config.yaml
arch: "poolformer"
model: "masked image model"
dataset: "stained colorectal tissue patches (NCT-CRC-HE-100K)"
train_examples: 22605
image_size: 48
crop_scale_min: 0.7
horizontal_flip: true
translate: 0.12
method: "simmim"
mask_ratio: 0.5
loss: "l1"
norm: "layernorm"
norm_position: "pre"
activation: "gelu"
mlp_ratio: 4
parallel_block: false
dropout: 0.1
inner_norm: false
patch_size: [2, 2]
depths: [2, 5, 2]
widths: [96, 192, 384]
init: "torch_default"
residual_init: "none"
optimizer: "soap"
beta2: 0.99
lr: 0.0019
beta1: 0.95
shampoo_beta: 0.99
eps: 1e-08
precondition_frequency: 16
max_precond_dim: 1536
one_sided: false
adamw_lr_other_params: 0.0017
grad_clip: 0.5
steps: 5000
batch_size: 128
epochs: 28.3
lr_schedule: "cosine_restarts"
final_lr_fraction: 0.05
warmup_steps: 500
weight_decay: 0.1
adamw_weight_decay_other_params: 0.01
Rows from block 2, named by matrix and row number. Rows with one number belong to one neuron. Each number is 128 + 24 x the weight over its row's rms, rounded and kept within 0 to 255. All counts start at 0. After the name is the row's rms in percent of the matrix's.
# fc1: MLP up (model.blocks.2.mlp.fc1.weight, 768x192), inputs 0-63
# fc2: MLP down (model.blocks.2.mlp.fc2.weight, 192x768, transposed), outputs 0-63
fc1.713 110 [141 120 124 111 104 157 142 158 183 165 121 149  94  74 126 171  98 144 108 148 135 125 132 121 127 169 150 128 122 139 123 163 100 129  80 112 118 102 109 149 103 123 104 137 148 139 126 130 122 154 121 139 138 137 111 162 150  81 133 163 101 143 125 143]
fc2.713 102 [131 103 126 135 136 127 128 162 152  98 148 143 202 151 146 150 125 132 137 116  87  79 180 162 154 167 137 163 154 115 103 145 155 129 132 148  95 119 154 107 117 126 129 125 104 114  77 133 153 113 115 135 111 171 128 105 103  92 119 128 135  94 132 143]
fc1.714 094 [134  88 162 144 144 128 155 115 150 170 123 188 105 110 131 129 139 134 103 134  78 138 145 115 103 136  99 137 114  99 128  85 161 127  94 136  86 125 112 134 121 125 108  87 125  90 106 173 128 136 123 106  97 163 173 141 125  96  89 123  85 133 135 142]
fc2.714 095 [149 106 129 114 136 128 136 135 114 128 123 114 136 141 149 124 155 137 138 135 147 111 147 126 113  89 119 132  95 132 117 134  87 100 178 126 141 163 129 131 150 140 132 132 124 131 158  90 136 163 105 155 114 140 125 143 108 109 105 137 172 148 157 132]
fc1.715 108 [147 142 111 126 134 167 104 127  96 161 126 135 101  92 110 126  80 119 122 140 114 125 142 135 123 157  96 125 126 158 101 143 144 113 131 197 124 117  95 154 122 133 104 163 102 123 104 109 106 126 145 177 108 127 127 145 130 141 154 110 138 125 154 147]
fc2.715 129 [ 93  99 140 107 113  90 158 139 170 123 106 144 138 139 118 120 147 163 158 112  97 104 134 144 152 114 173 111 141 127 136 107 143 100  92  93 143 180 192 111  90 109 120 145 133 131 145 109 124  69 151 120 162 130 139 120 125 135 109 158 161 114 128 104]
fc1.716 120 [125 160 108 119 167 140 151 133 141 122 156 146 139 100 118  99 116 143 143 131 138 160 143 118 109 187 122 129 142 138 129 139 146 161  86 146 120 110 106 127 138 133 145  97 113  95 137 142 107 119 145  71 182 143 118 145 129 114 140 148  95 132 130 139]
fc2.716 114 [125 142 137  82 145  91 171 162 150 128  98 169 110 120  93 125 128 144 124 136 116 159 160 131  94 145 160 180 112 153 175 147 154 117 150 148 130 140 142 144 129  94 111 125 135 133 135 162 124 131 148 116 109 111 101 119  97 147  92 118 111 105 152 119]
fc1.717 102 [167 145 127 118 127 149 122 164 158 117 114 130 136 122 135  93 142 123 136 133 104 130 124 101 116 140 135 116 159 135 210 134 113 152  96 131 157 115 106 180 105 156 145 107 130 142 111  91 129 144 126 142 119 154 153 133 158  98  87 155  90 116 116 153]
fc2.717 113 [121 148 120 168 137 121 119 154 158 146  91 120 161 122 153 122 142  90 110 109 106 127 142 130 165  95 150 121 126  99  74 122 199 100 106 122  81 128 130  96 145 117 137 119 101 119 131 160  96 106 116 147 159 119 150 128  92 102 139 133 114 148 151 108]
fc1.718 095 [ 85 133 128 165 140 113 123 164 147 175 172 154  93  80 134 134 112 151 115 119 138 122 148  69 162 131 145 155 149 126 137 133 114  83 123 105 146 139 127 139 149 114 109 133  96 115 147 100 120 127 158 133 126 157 103  91 152 124  83 151 141 156 160 118]
fc2.718 097 [104 139 113 106  94 138 114 105  98 152 135  98 150 148 134 152 150 168 105 136 142 124 110 159 137 160 120 154  88 130 152 159 145 133 119 114  96 117 130  75 102 143 138 165 164 153 132 164 100 125 122 128 114 109 136 172 145 174 136 102 137 156 121 129]
fc1.719 093 [114  90 145 140 115  87 122  90 132 100 117 118 166 167 127 113 104 171 123 150  93 143 118 147  95 174 105 128 138 111 128 113 134 162 149 153 124  54  99 128 132 109 114 137 111 155 118 137  77 111 117 122 117 138 147 124 137 121  93 146 133 144 121  90]
fc2.719 101 [171 148 124 104  97 152 164 130 124 140 139 124 100  92 195 149 117 113 136 163 135 105 119 138 133  94 120 101 144 142  68 121 136 140 117 105 106 141 112 135 174 129  86 103 160  92 162 116 118 149  92 113 128 117 108  95 150 102 138  87 185 145 158 125]
fc1.720 121 [135 177 130  96  80 151 133 140 138  85 116  98 123 154 119 119 148 137 146 123 124  98 156 146 138 163 158 120 137 125 113 132 134 128  97 139 140 179 139 152 104 127 172 159 113 155 119  79 166 124 155 135 113 153 120 124 116 103 145 158 117  79 148  90]
fc2.720 126 [140 124  90 141 100  97 140 155 100 153 119 166 121 131 129 132 132 108 141  79 143 167 116  98 168 125 150 113 105 145 142  91 123 132 149 144 134 146 186 131 134 101  87  67 114 103  95 152 134 116 119 153 135 111  81 109 151 128  80 168 146 147 113 111]
fc1.721 105 [100 124  92 125 131 128 154 127  73  97 144 164 139 143 135  89 101 106 123  95  76 144 152 155 114 108 150 122 127 123 124 162 106 121  84 125 163 117 120 115 122 161 157 109  81 114 104 114 125 104 153 134 117 160 109 147  84  97 148 122 151 155 138 135]
fc2.721 121 [127 115 151  93 111  88 145  84 128 177 155 131 113 167 107 118 118 114 102 121 126 159 105 155  62 113 131 141 133  78 158 104 136 131 151 154 143 128 125 131  65 167 106 117 140 109 154 151 126 137 100 140 132 180 138 109  71 129 101 153 118 140 167 128]
fc1.722 087 [111 142 140 156 111 127  94 136  90 105 117 144 121 203 107  96 157 167 118 144 148 126 100 143  84 142 154 111 120  94 103 145  98 120 100  99 154 135 159 119 161 167 143 131 115 136 138 106 104 131 166 149 101 115 114 144 134 160 148 109 109 133 102 128]
fc2.722 088 [ 88 136 105 103  94  62 181 120 177 146 122 137 106 117 116  97 103  87 118 118 164 168 163 140 137 172 127  99 120 151 149 135  97 118 130 161 104 123 120 137 119  91 112 111 163 131 126 133 153 137 132 143  98 140 148 115  90 134 134 158 125 145 143 103]
fc1.723 105 [ 93 127 142 133 136 159 164  63  88 147 102 147 129  68 124 139 145  99 111 128 172 101 139 130  93 141 123 130 115  76 114 117 153 146 129 118 115 146  91 118  66 130 147 133 170  96 141 128 153 160 119  65 121 120 109 125  88 157 129 153 100 127 140 150]
fc2.723 108 [124 162  85 144 131 106 147 136 138 131 107 113 150 151 102 119 123 146  84 165 111 125  89 134  97 122 141 166 134 136 153 139 104  96  84 158 129 137 130 112 155 163 159 131 107 109 157 161 132 117 143 170 138 120 127  79 143 122 153 170 138 101 152  97]
fc1.724 106 [110 140 138 115 114 162  94 117  80 134  97 108 180  90 130 148 121 146 130 110  75 161 161  87 123 139  89 129 155 137 125 106 110 122 103 135 138 181 139 104 178 144 109 118  90 143 120 130 131 111 138 119 132 179 154 150  96 137 106 124 132 114 130 106]
fc2.724 103 [158 133 149 137 109 133 129 179 138 111 183  95 104 123 145 106 181 116 102 161 114 121 129 172 133 139  71 152  94 151 140 140 121 163 130 108 142  67 124  92 122 174 139 121 167 161  89 143 108 121  94 126 116 152 157 162 130 132 113 156 109 125 167 145]
fc1.725 093 [145 137 103 176 117 124 111 142 142 150 168 132  87 190 111 126 108  76 150 134 131  97 124 143 134 164 104  98 116  98 148 151 154 149 145  98 129 116 123 131 142 121 123 132 151 146 147 118 100 158 110 125 136 126 123 105 114 108 123 146 123 131 109 140]
fc2.725 083 [137 127 135  88 125 162 108 119 150 100  95 154 146 114 116 158 129 105 143 136 136 182 155 138 135 138 147 113 150 145  93 104 113 165 166 114  68 102  82 144 117 152 162 172 148 109 113  84 155 145 112 124 165 125 116 113 132 178 109 153 105 110 134 134]
fc1.726 110 [123 157 134 159 149  86  96 148 132  63 121 147 133 170 150 133 111 105 134 104  94 125  97 148 141 182 118  97 149 109 154 153 126 172 118 128 116 113 144 140 146 111 140 173 146 158 123 151 136 141 117  93 152 133 134 146 130 110 115 112 107 139  94 145]
fc2.726 108 [ 99 104 173 113 117 137 176 148 141 111 112 102 109  97 111 185 164 120 119 158 108 130 139  99 120 148 150 152 158 120 145 137 110 135 159 176 126  90 116  91  97 119 145 137 105  88  91 112 153  95  93 166 113 145 119 107 110 143 150 162 132 120 128 124]
fc1.727 089 [140 177 160 128 118 138 118 119 144 135 138 101 162 108 103  95 127 200 151 133 178  85 160 107  93 118  80  91  97 124 155 153 154 117  92  85 103 104 119 148 157 149 142 148 119 103 144 150 151  75 141 162 160 153  87 133 109  87 141 100 105 119 127 159]
fc2.727 081 [ 94 110  82 126 112 146 150 112 159 105 133 145 120 122 108 146  98 135 125  96 116 127 114 111 126 118 141 132 116 125 119 148 139 122 159 140 155  99 133 144 111 119 148 106 150 146  67 113 140 168 127 112 142  75 123 113  90 159 115 117 169 168 129 115]
fc1.728 141 [ 82  85 144 128 114 140 106 124 114 104 113 124 135 154 140 117 138 170 148 102 158 118 168 147 150 167 111 153 130  96 107 177 140  86  97 147 115 134 144 139 142 131 129 111 120 162 120 153 129 119 143 122 145 132 130 135 120 147 106  78 155 125 116 117]
fc2.728 117 [121 133 141 161 139 175 105 145 113 135 159 170 113 120 140 132 159 138 139 169 108 132  94  93 149 131 112 147 140 166 117 163 129 150 135 117 123 112 109 109 164 109 112 145 182 128 114 112 143 117 158 135 156 164 142 130 112 110 156  90 133 103 135 118]
fc1.729 093 [121 116 137 149 156 105 132 158 124 170 122 158 156 101 184 129 148 151 130 124 166 145 153 130  93 135 156 154 129 142 159 143  94 126  95 124 132 138 146 176 116 176  97 155 127 153  90 172 105 127  94 113 109 184 142 107 108 131 129  75 139 159 156 135]
fc2.729 099 [125 125 111  97 112  94 150 118 118 131 168 145 102 148 127 129 129 104 111 130 152 114 102 105 156 121 113 103 139 129 153 145 113 114 154 135 131 157 109  77 117 100 161 107 123 147 169 125 132 150 112 166 126 109 124 147  77 131 153 120 150 125 106 139]
fc1.730 100 [129 138 121 134 157 153 134 121 117 145 136 157 167 128 182 162 191 116 145 120 149 135 137 166 144 119 141 101 103  86 141 115 121  95 111 161  90 133 134  90 151  92 128 112 127  80 120 156  89 130 119 134 133 105 113 157 105 147 126 164 153 137 111 155]
fc2.730 098 [123 121 157  77 103 128 121 111 119 130  91 138 121 161  86 104 137 121 152 112 117 130 118  94 139 125 175  95 119 117 124 136  90 137 163 138 129 118 153 135  91 197 146 122 135 140 140 165 124 149 128 124 120 174  88 146 117  98 154  94  72 146 184 141]
fc1.731 088 [107 189  94 140 120 118 175 140 132 136 156 156 102 131 140 125  94 139 127 117 135  67  88 139 125 112 116 118 162 165 121 138 165 157 117 154 119  89 144 130  97 151 159 112 109 167 137 126 154 123 106 114 138 123 104 134 129 139 120 141 101 123 142 154]
fc2.731 085 [142 131 138  77 118 148 119 135 110 129 109 108 137  94 103 116 129 130 126 153 113 145 101 143 138 138 137 128 136 129 127 107 126 151 150 112 121 136 135 146 184 120  95 129  83 123 112 128 108 128 150 157 138 129 163 148 154 127 167 133 129 120 171 116]
fc1.732 100 [ 93 105 136 133 122  98 106 164 109 105 146 122 135 157 112 149 116 128 147  90 124 104 127 102 158 182  97  87 127 118 102 154 142 122 104 141 149  96 115 166 134 147 125 135 128 142  98 165 127 138 129 132 160 131 159 117  93 141 123 143 143 110 139 151]
fc2.732 093 [154 155 129 160 114 146 138 130 116 129 131 166 122 122 138 115 112 141 143 170  88 148 139 105 113 117 142 124 160 146 123 123 158 144 157 138 166 123 168 101 109  90 128 118 111 121 189 164 155 130  91 119 113 144 134 150 157 102 156 133 131 113 165 125]
fc1.733 097 [161 174  98 149 142 119 144 126 143 149 113 137 189 140 131 111 141 118  94 163  93 170 166 131 144 142 144 102 115 125 108 103 112  82 123 127 131 143 107 138 126 136  84 119 133 158 113 120  75 138 132 119 130  86 179 186 137  81 107 123 152 137 113 140]
fc2.733 102 [128 133 151 143 119 105 160 182  95 112 102 152 117  99 144 175 133 128 104 129 130 125  95 143 129 134 141 123 161 140 137  89 122 109  83 144 153  88 145 150 133 117 187 134  81 114 133  96 160 104 149 155 139 194 104 147 158 111 157 137 153 117 146 142]
fc1.734 098 [159 110 126 100 110 116 127 144  97 101  99 143  98 203 115 107 115 127 110 134  84  94 130 162 132 160 129 125 125 111 114 126 162  61 127 120 100 138 107  97  98 131 143 132 115 126  96 148 121  99 100  73 126  80 133 113 115 156 128 150 123 157 153 137]
fc2.734 089 [132 100 124 145  92 111 160  82 180 128 139 117 124 117 137 113 106 109 137 108 143 141 127 101 142 117 135 105 117 113 127 125  90 196 115 120 128 115 183 113 160 172 132 124  95 156 176 103 116 133 158 110 154 174 127 143 100 108  93 110 116 125 106 129]
fc1.735 095 [ 76 120 134 116 152 119 108 118 132 103  92 159 152 128 146 156 150  97 128 125  98 140 134 169  84 113 111 127 159  96 133 160  83 131  92 132 128 139 121 117 101 112  99 122 137 137 122 114  93 105 127  94  83 157 133  95 156 139 139 141  94 117 149 109]
fc2.735 097 [148 161 142 136  87 145 164  94 136 180 110 123 125 138 125 110  96 141 121 136 124 119 107  99 141 125 124  94 120 132 118  95 157 156 159 129 113 151 143 145 141 125 134 147 172 126 160 137 148 137 128 157 160 140 101 132 114 166 133 100 161 109 125 136]
fc1.736 088 [135 104 130 109  95 130  90 137 158 140 107  66 114  97  83 145 125 133 130 119 177  54 119 125 136 143 131 139 116 130 111 171 155  57 122 169 108 130 105 115 153 123 116 103 117 123 120 100 132 121 127 123 100 154 158 122 165 114 131 111 150 112 164 127]
fc2.736 091 [198 153 108 146 139 138 110 139  86 111 157 166 136 141 127 123 148 121 123 127 107 182 182 140 131 125 112 151 130 138 147 138  89 144 113  97 146 118 118 153 146 102 137 147 147 120 158 114 130 147 170 121 150 105 103 140  88 203 118 108 101 153 141 111]