config.toml
model = "masked image model"
dataset = "stained colorectal tissue patches (NCT-CRC-HE-100K)"
train_examples = 22605
image_size = 48
crop_scale_min = 0.7
horizontal_flip = true
translate = 0.12
method = "simmim"
mask_ratio = 0.5
loss = "l1"
arch = "poolformer"
norm = "layernorm"
norm_position = "pre"
activation = "gelu"
mlp_ratio = 4
parallel_block = false
dropout = 0.1
inner_norm = false
patch_size = [2, 2]
depths = [2, 5, 2]
widths = [96, 192, 384]
init = "torch_default"
residual_init = "none"
optimizer = "soap"
beta2 = 0.99
lr = 0.0019
beta1 = 0.95
shampoo_beta = 0.99
eps = 1e-08
precondition_frequency = 16
max_precond_dim = 1536
one_sided = false
adamw_lr_other_params = 0.0017
grad_clip = 0.5
steps = 5000
batch_size = 128
epochs = 28.3
lr_schedule = "cosine_restarts"
final_lr_fraction = 0.05
warmup_steps = 500
weight_decay = 0.1
adamw_weight_decay_other_params = 0.01
Rows from block 5 of a small masked image model, named by matrix and row number. Rows with one number belong to one neuron. Each number is 500 + 40 x the weight over its row's rms, rounded and kept within 0 to 999. All counts start at 0. Numbers have three digits each. After the name is the row's rms in percent of the matrix's.
After each neuron's rows are labels from the 100 images, of 14976, where the neuron reaches its highest value: "top examples" is what is common among them. Only what is clearly more common there than usual is listed. The data: stained colorectal tissue patches (NCT-CRC-HE-100K).
# fc1: MLP up (model.blocks.5.mlp.fc1.weight, 768x192), inputs 0-95
# fc2: MLP down (model.blocks.5.mlp.fc2.weight, 192x768, transposed), outputs 0-95

fc1.404 084:528516513500554450377508538422495508541478542538521471460467565552535558486542519475507484511486514465481494496440567493513574519516470431486476412530547462578554474501514519526507496544535430472422511517527535536581488557508450502499526458497488547413513500500528505454477544449480557471
fc2.404 087:479493461486473583543449485528521499472541482483439484455516502458360447513460516514498550498468514430499470492524460477519470489474498522518549550462509523507471588498501498516468519500457558550494447503515486494549476441434532494469485527484508467550495527471425467588552490525513431567
top examples: tissue: normal colon mucosa

fc1.449 109:471528570496488458511503458549505534451500443543447462463426512454475491463491559517482475484481469475452491494584490472541522520484443505549400455555466444484603528506396515517539514504546518530512454467495496532565485467508449433483528480545485528490413533552578431492465549503502512584
fc2.449 100:457564480510556426477463563475477511468490489495483501427549459519496516543431530511523512450517586515473536450498523559570534447525486465449513476439509551492493472431458516456462482489477515475563543543440508542517487528518456465427502533543532462516519500527529575505551479581582570451
top examples: tissue: smooth muscle; tissue: tumour epithelium

fc1.35 094:538492483483502492405505515548497532540561484522531528491494603450532544463500530475488445521507442542507434533521610432532474488466573478474568475468542532492543561515496455568540502521444457473473471465490487487564499526405516509479532537549497519505558558474526489488482463564474531464
fc2.35 081:458493510449480456514383521480504439510470546506428495519517542526514473538513501424504528507506433462448506533496459505454469396467449542525432539505457505423463568487533511503442453478487501500467557518499543498465518539550442550508581437450444539499440498460428509435459438466549484486
top examples: tissue: debris; tissue: adipose tissue

fc1.654 098:530471473617500501572461480526493523555537505514514536535489479518447478521505567497526496474434582507493482478461540447451600478525539485550509549514426526483580412529504545488410447524436533505453486463496455450423493526442528473503488565506520597506532498479505436476497508522548495498
fc2.654 107:503555459423498503461512552475483552515466479482470475526488489476515505430531478499466496443576468535507531498433555522545451529537482547461485481530508482449432493478478499511559603506594459513523520534512539503511472501509508497543468502518476489509548438520486532464527466510525532470
top examples: tissue: lymphocytes

fc1.648 098:554473487463512484437506478579526478424541461536463550475513544462475511467552457412523511496519523523409501493514520530504469450451422482493484522547508472566477489562424565492452604493445449534561478445466526525532489515456465536561415467487583457489444491470530589539512536471494554502
fc2.648 093:449452427506511555460499565547466497523529479564539379550486445569522554480455511550443510504533474510598491545450455546522528515466462518421452497547473494486513515484505474605461518493534492551448457493539488486451528541492529485418432618543436460507527545531523498503446453577586494483
top examples: tissue: smooth muscle

fc1.543 099:492510546543528536451522479493489574537547481464518499445564487478517498497558534510440477525503564507554508510561572505583540439564551444510481450445511468468479483467419558566508488574492465468556495485488502537530490532534519512455487477576504511535478524442484460541529477471559433430
fc2.543 092:521474551416548489509427517510495462455503572419463505504467494579513458500417501526553539535487470471499431537440526502473451511529441539507483519527576531449553544454542409486457512491528539486463464532527497463505538546509452516537499506414497521510520472524508598433586499485522577512
top examples: tissue: cancer-associated stroma; tissue: debris

fc1.226 096:530545380502472478501450494391487537462472433515497520452578475495457571498530481516610544535506502498522445520512438469558480482531477471579501555483530502491507552509509488520433512495471495509498493466550409483578507528472491583512483520453475484555490495439527518502510533542529495497
fc2.226 089:503543476556481494556511460516489513609521538516499570564510497479470424545478399458481576493504517518500424488454466530526548433481506370516542531450446562524531436523451523550529519527514476399568520460491483521455475507495506552529518548444458545532523515502454518521536423566458521477
top examples: tissue: tumour epithelium

fc1.575 100:457490449497519446554521495472507479449516484571536486546556507484502501571476496426527503485431569470474460548464527535478390506492495487568472513452483561457455531466568467459515470564479436568526490492539504506503454461522506418508482499539511476462543516542516393556491475497482455490
fc2.575 113:526571444490532486549456436533522536448577478462503480454544461518521486471552500458515532454535507512464491471493469499451553508527486593509526559459447519502580506580477498488537516404514534460526487564457526569507444550476548520492476531446454590500449450584512473473488493502560469455
top examples: tissue: lymphocytes; tissue: normal colon mucosa

fc1.572 083:515515560531469561517555546517536455454507452478456511470485543549562438510503492491480534467588472462445503472536513507489548548468511508425544469447422442436559513438516498537532532504409561545462547484512471521517495550504488552481479484509469512444515485476487559487589440498425584504
fc2.572 087:547536519493556455435466480512559591493486573540547526546576512476495581526564554536491509585446557520548462529488480481482474483526481498612503526518551531572474443533528490483532527483509500481509452511428528471448580558500551562532556489499539514534506492462568456472526511455558460487
top examples: tissue: cancer-associated stroma

fc1.766 095:582433468528434466463450464499544516498489478463459491479468448482529489455498543446580465433452505555524443512477508555512528479487442438439476487492556559477493452485465533547535485528515475520499437439517515504487505459461452544473561503533498607522528484490482490514471531483497510471
fc2.766 099:535527534463512482485540527497511536488471491453585491527532448503446494547453478472466520521514468482457505482479474490479523467481546567485503596510520452491510486563561488473551509515497510495415518525530505442495492546529544542508485544462415399502491530578483457518570507476476539451
top examples: tissue: cancer-associated stroma

fc1.368 103:426535443530479457514475493493498526503481502570595495474538491460616497486546530486515536475521473525467526447409545501558458393490528485522522477568524543487449511510577448544464447547486517480540416531555514447519514496503473553516431575462491531518529502530522431523514456478455469534
fc2.368 094:510470401408449486574537456520510479488509496549444524510524460487524551483473437532470445492503496498517540541483482511493572508479536461488529457498460535466548477554547498516551529492570492574437559572451495536497508531416412460440457477468519581466543557541635561506522465553504500498
top examples: tissue: adipose tissue; tissue: smooth muscle

fc1.330 116:513562490466588539512517508534441526479557525536530465489484491536493536496461544552446492480478495509502459465516532479422478494545495518447541475572460495571490525464469519443486521524466498499524493546539500528522520543499515481523510578507497479547462507527513496426553541458523471484
fc2.330 106:500445541562455446559443517469562557486522535416538545465502435505510510554532494504507465446553480552494475526487462532402469480524481449531510446450465511499508437530550488514542515480510483492521522453394510512455470443496472546544578456493440556460479484550489508464507488438533564570
top examples: tissue: debris

fc1.236 099:465446517531523586540477528488460439545397441493486539564462471527450488477497428532498520456539506490474428461536465489535494522459499443486528445505552497445499587454507507580460471489480390436500543511522478542569517456455504469511470412487465488434531532572610493530441517534488566509
fc2.236 102:501479540485551509415503522509484573566527536550515501531491485570491453548486560466529566514409453435489481432492524430479486527510566415548469527476478453525591487475500476489518585534495518502452570488481515497465446513464461482509448439494466502502483475522520491520457530521563470494
top examples: tissue: adipose tissue

fc1.764 105:443524534525491492521477555518482429481549491433491449608476526524518485515527502493512558506530509474550488505451512525510523506388492525463579431573555490560528485474484485476495517529461527433572569479545441422522517507460503577537507440448513541504492476522529467523444534467497487544
fc2.764 106:478466419560511472502494481518554533460499563491558458495506549513453468450402496516528446544517557490485487507447464456433481482501545493522461506506488475508457467588513508508452476501506514517510408484530538523534463539490556469460489532574480509487478571487474495558566506565507501520
top examples: tissue: adipose tissue

fc1.116 080:521432472568544473576496499493467535488513402502551565477530502594489560471560472481449481476534470495488482478457520537505534508595478445584432502509506474567572549524480524579469618477455499500472557467473496491522583472479562524483494603571434489533475466505482488514479552529420461517
fc2.116 096:485519492429486538445502535458479419534481479479414453449521549475522507550492488531450512521466567557513440468555477508474411477445492476454637530508465473490473515455545484464563428514506472533566467461471493498471500497518483522504489428435493539492484465543524467505444461497603500551
top examples: tissue: lymphocytes

fc1.298 107:485494480584516515512570454469475504474548417492507449513530450502562510466512468478497441529462532507544544466495488520445517519502519504507528503437527507529463490472496518459504447470464494522554492513513482596516477461537526505580523482531523538591459551446530487513486515473474541453
fc2.298 111:533465520492531498438494504510450454472530545601457557497490493458440493506489561458509533509536490501428463503431576429445479521490506494486526529471568432446511534477470467522461565438542495462549596449503532566441546539462551475485450515520500451530473562524540444488509472449501476496
top examples: tissue: adipose tissue

fc1.515 089:485449563495464595543506480604508527512477467506502528523478512496459560510601550448505500403487524530496548566537438482530469457400461514473560481499498446516563498507513494522565548467493500451487516452508517504409574550531575474444529494426468585501414439526435460544465523491438477561
fc2.515 093:513408411456487444499494487426509541499536525527454450498486435494448507541436505514443516537526471508523513469519525559445495484522578430538485486533506443461504411510485495444474491527598495532494469493550540559506435483547389542554469455533535529508551456593563498484513496514493568438
top examples: tissue: adipose tissue; tissue: cancer-associated stroma; tissue: smooth muscle

fc1.421 106:428474529427534480434515490478484508456528532589550525512496497523594496479521470427515524488513492536469580532549498558526419497431500400421435534514556504481538484558507464483457525432464503530508493486494568421578513555478464507467459508429473577540458484509533489537523509531488494479
fc2.421 100:531482479473500560439444505540487417533539530485480488541479547393473451435509457430450454521444491446478510506495487536539502484488505413550488484482517534531576464531445543639484504515522492506494513539518517495484462449504557463509401539451591477535556531525495398496467531463459515474
top examples: tissue: tumour epithelium

fc1.222 111:483507537527469471628509502486473498442449493571468486532527535511506520545522453495500514493537619527504461551474552513435430490597490519523477495461554487480578496478493448454538526480492513493512478451571547491513531487510475486459453527494467417516497506477523524518513463502497535471
fc2.222 096:440475497485500473511504439533512518537510461564504485493461502494536503494533504524525509588499458526503504443524505496586449470462485516436494448499463490525561476562470533473509456516490493480506495474523491534558476489545508503550437588514547582469487473577586543499507545530510547555
top examples: tissue: tumour epithelium

fc1.399 093:517471569513473585483455588469520482563479575470459519480547438484560450463549441466534520489516486531548431510546453507574443428480483489510570403509448519408526531438503504469548458509472474454490503498523518581480480537502484465525577511457475578372519498489510505513512485559575494493
fc2.399 104:491443483506500529503478474447495422493491472508561470483459438456516465524517520463475519488459440541512609554526502455470505458474539492440519537489455554432514550611489461530522445528561554531496485484457474485446453491518506490542542458533466488535516447480450502537497520415480544499
top examples: tissue: cancer-associated stroma

fc1.259 109:430564498489545529468527406545475451524451472512522420495446460358566492453502473499460541554486528541527565501498558585490481458531473546507469532476469550450611499485500494443513462527480554509510551489551547544521518523547474528550532522506485493500528533490539450483520516539497604490
fc2.259 105:602502498487526487423509552446446482501448492447450589490503570569453519531540503511545448498526462553513408477527544453529538532498570466530519449515484491450486474424534527525487512474542488577540477496475471468446463485503510483534489518503532518468545441463502524449443512467468497547
top examples: tissue: adipose tissue

fc1.223 085:528537460455482511484456529480513439505517459487483569506502512445470600533583561445482520604577455422468449439454468509579559478496432519427432454409520509462556513517431450530560438522450542496523513519410493518428524533581449504507455454492558519529508506463512510462465421465514473537
fc2.223 088:483491552559445459497460461497519588452520543505518451547511501545521455487504532523533545443453530531569560527535531458494383478573541545475502495538483496551462515459524466483526523530527546530468487465599545458486550483443550515457524521509451502549493470510435501465514554457505517490
top examples: tissue: cancer-associated stroma

fc1.79 097:501551572468459470542500550516491506428469462525483561475491463497588474578519463465578533538552492462504486501520493452544521456434477496532546517486431446486526548472597522525518507512472433453520520467530495545537497457421537473496421483455488556554535478473504597500447486457421526496
fc2.79 093:533505460591502527515499507421612500498537527516501481446518526503525483470541537492445540463523515486486508433570493535447512518568499447553519483550502477525477444526456515470479488458542538538526546526474476432506513487535511527493561528558443502409488524514494388602489434545578514542
top examples: tissue: cancer-associated stroma; tissue: smooth muscle

fc1.314 092:497503445482507473394451494511587484479490536533490484534492585480525513504565515472493443418501543498537448477521549497533438488483554485463533512505441517442482542491521478411468416538527492449451539526470586494533480500519464538505491514479481497429578497523557494536497449490533470493
fc2.314 090:563513538494475543513478506457478533478553523522560460447500502501427511516488495567466509505479431491484486519451491571472517502421542486542487480492440461510516519536479453564466560522477509563506513581535494451422463483520544456495537527472499465518495572468476521456522489514470515509
top examples: tissue: lymphocytes

fc1.27 112:546469438512501518554516544491510546498482579514435443534531533489528582467546500486571449507469522441522549498561543484500511489492548442436491427538466470551490479430507525487536585493474496527528500520489525545483473429458584515499513444509454525473488534485524540444545491528477516468
fc2.27 114:477504464474444498461646489503530474524462476470526518534534414515528422470454486543485538491582504513490511442446474507505448535551555518482552538517506573480471443530521506475500535534498523468550486534504495553497559566499469471505469519515485534547569516550521512463542442510501459459
top examples: tissue: normal colon mucosa; tissue: tumour epithelium

fc1.490 071:531511482530511499508456510539474529555554493439449438501498570503519549464531514497498465538510458531474519480437520518480511471501526452542529477528542527571527584481379477486469449538469423543429496581501542531496454503530521519585522377520479499583583458503517491479530439545535590504
fc2.490 080:439510470526514489519518480478537493467524390538518527523512470523537583552483543450436495492510579505526474502495493465495538473512574468464510481504490557461487445465622502525508561512494551533463465407528493489538536534527493424502463497468525440457515517447515456562446502493416464485
top examples: tissue: lymphocytes; tissue: normal colon mucosa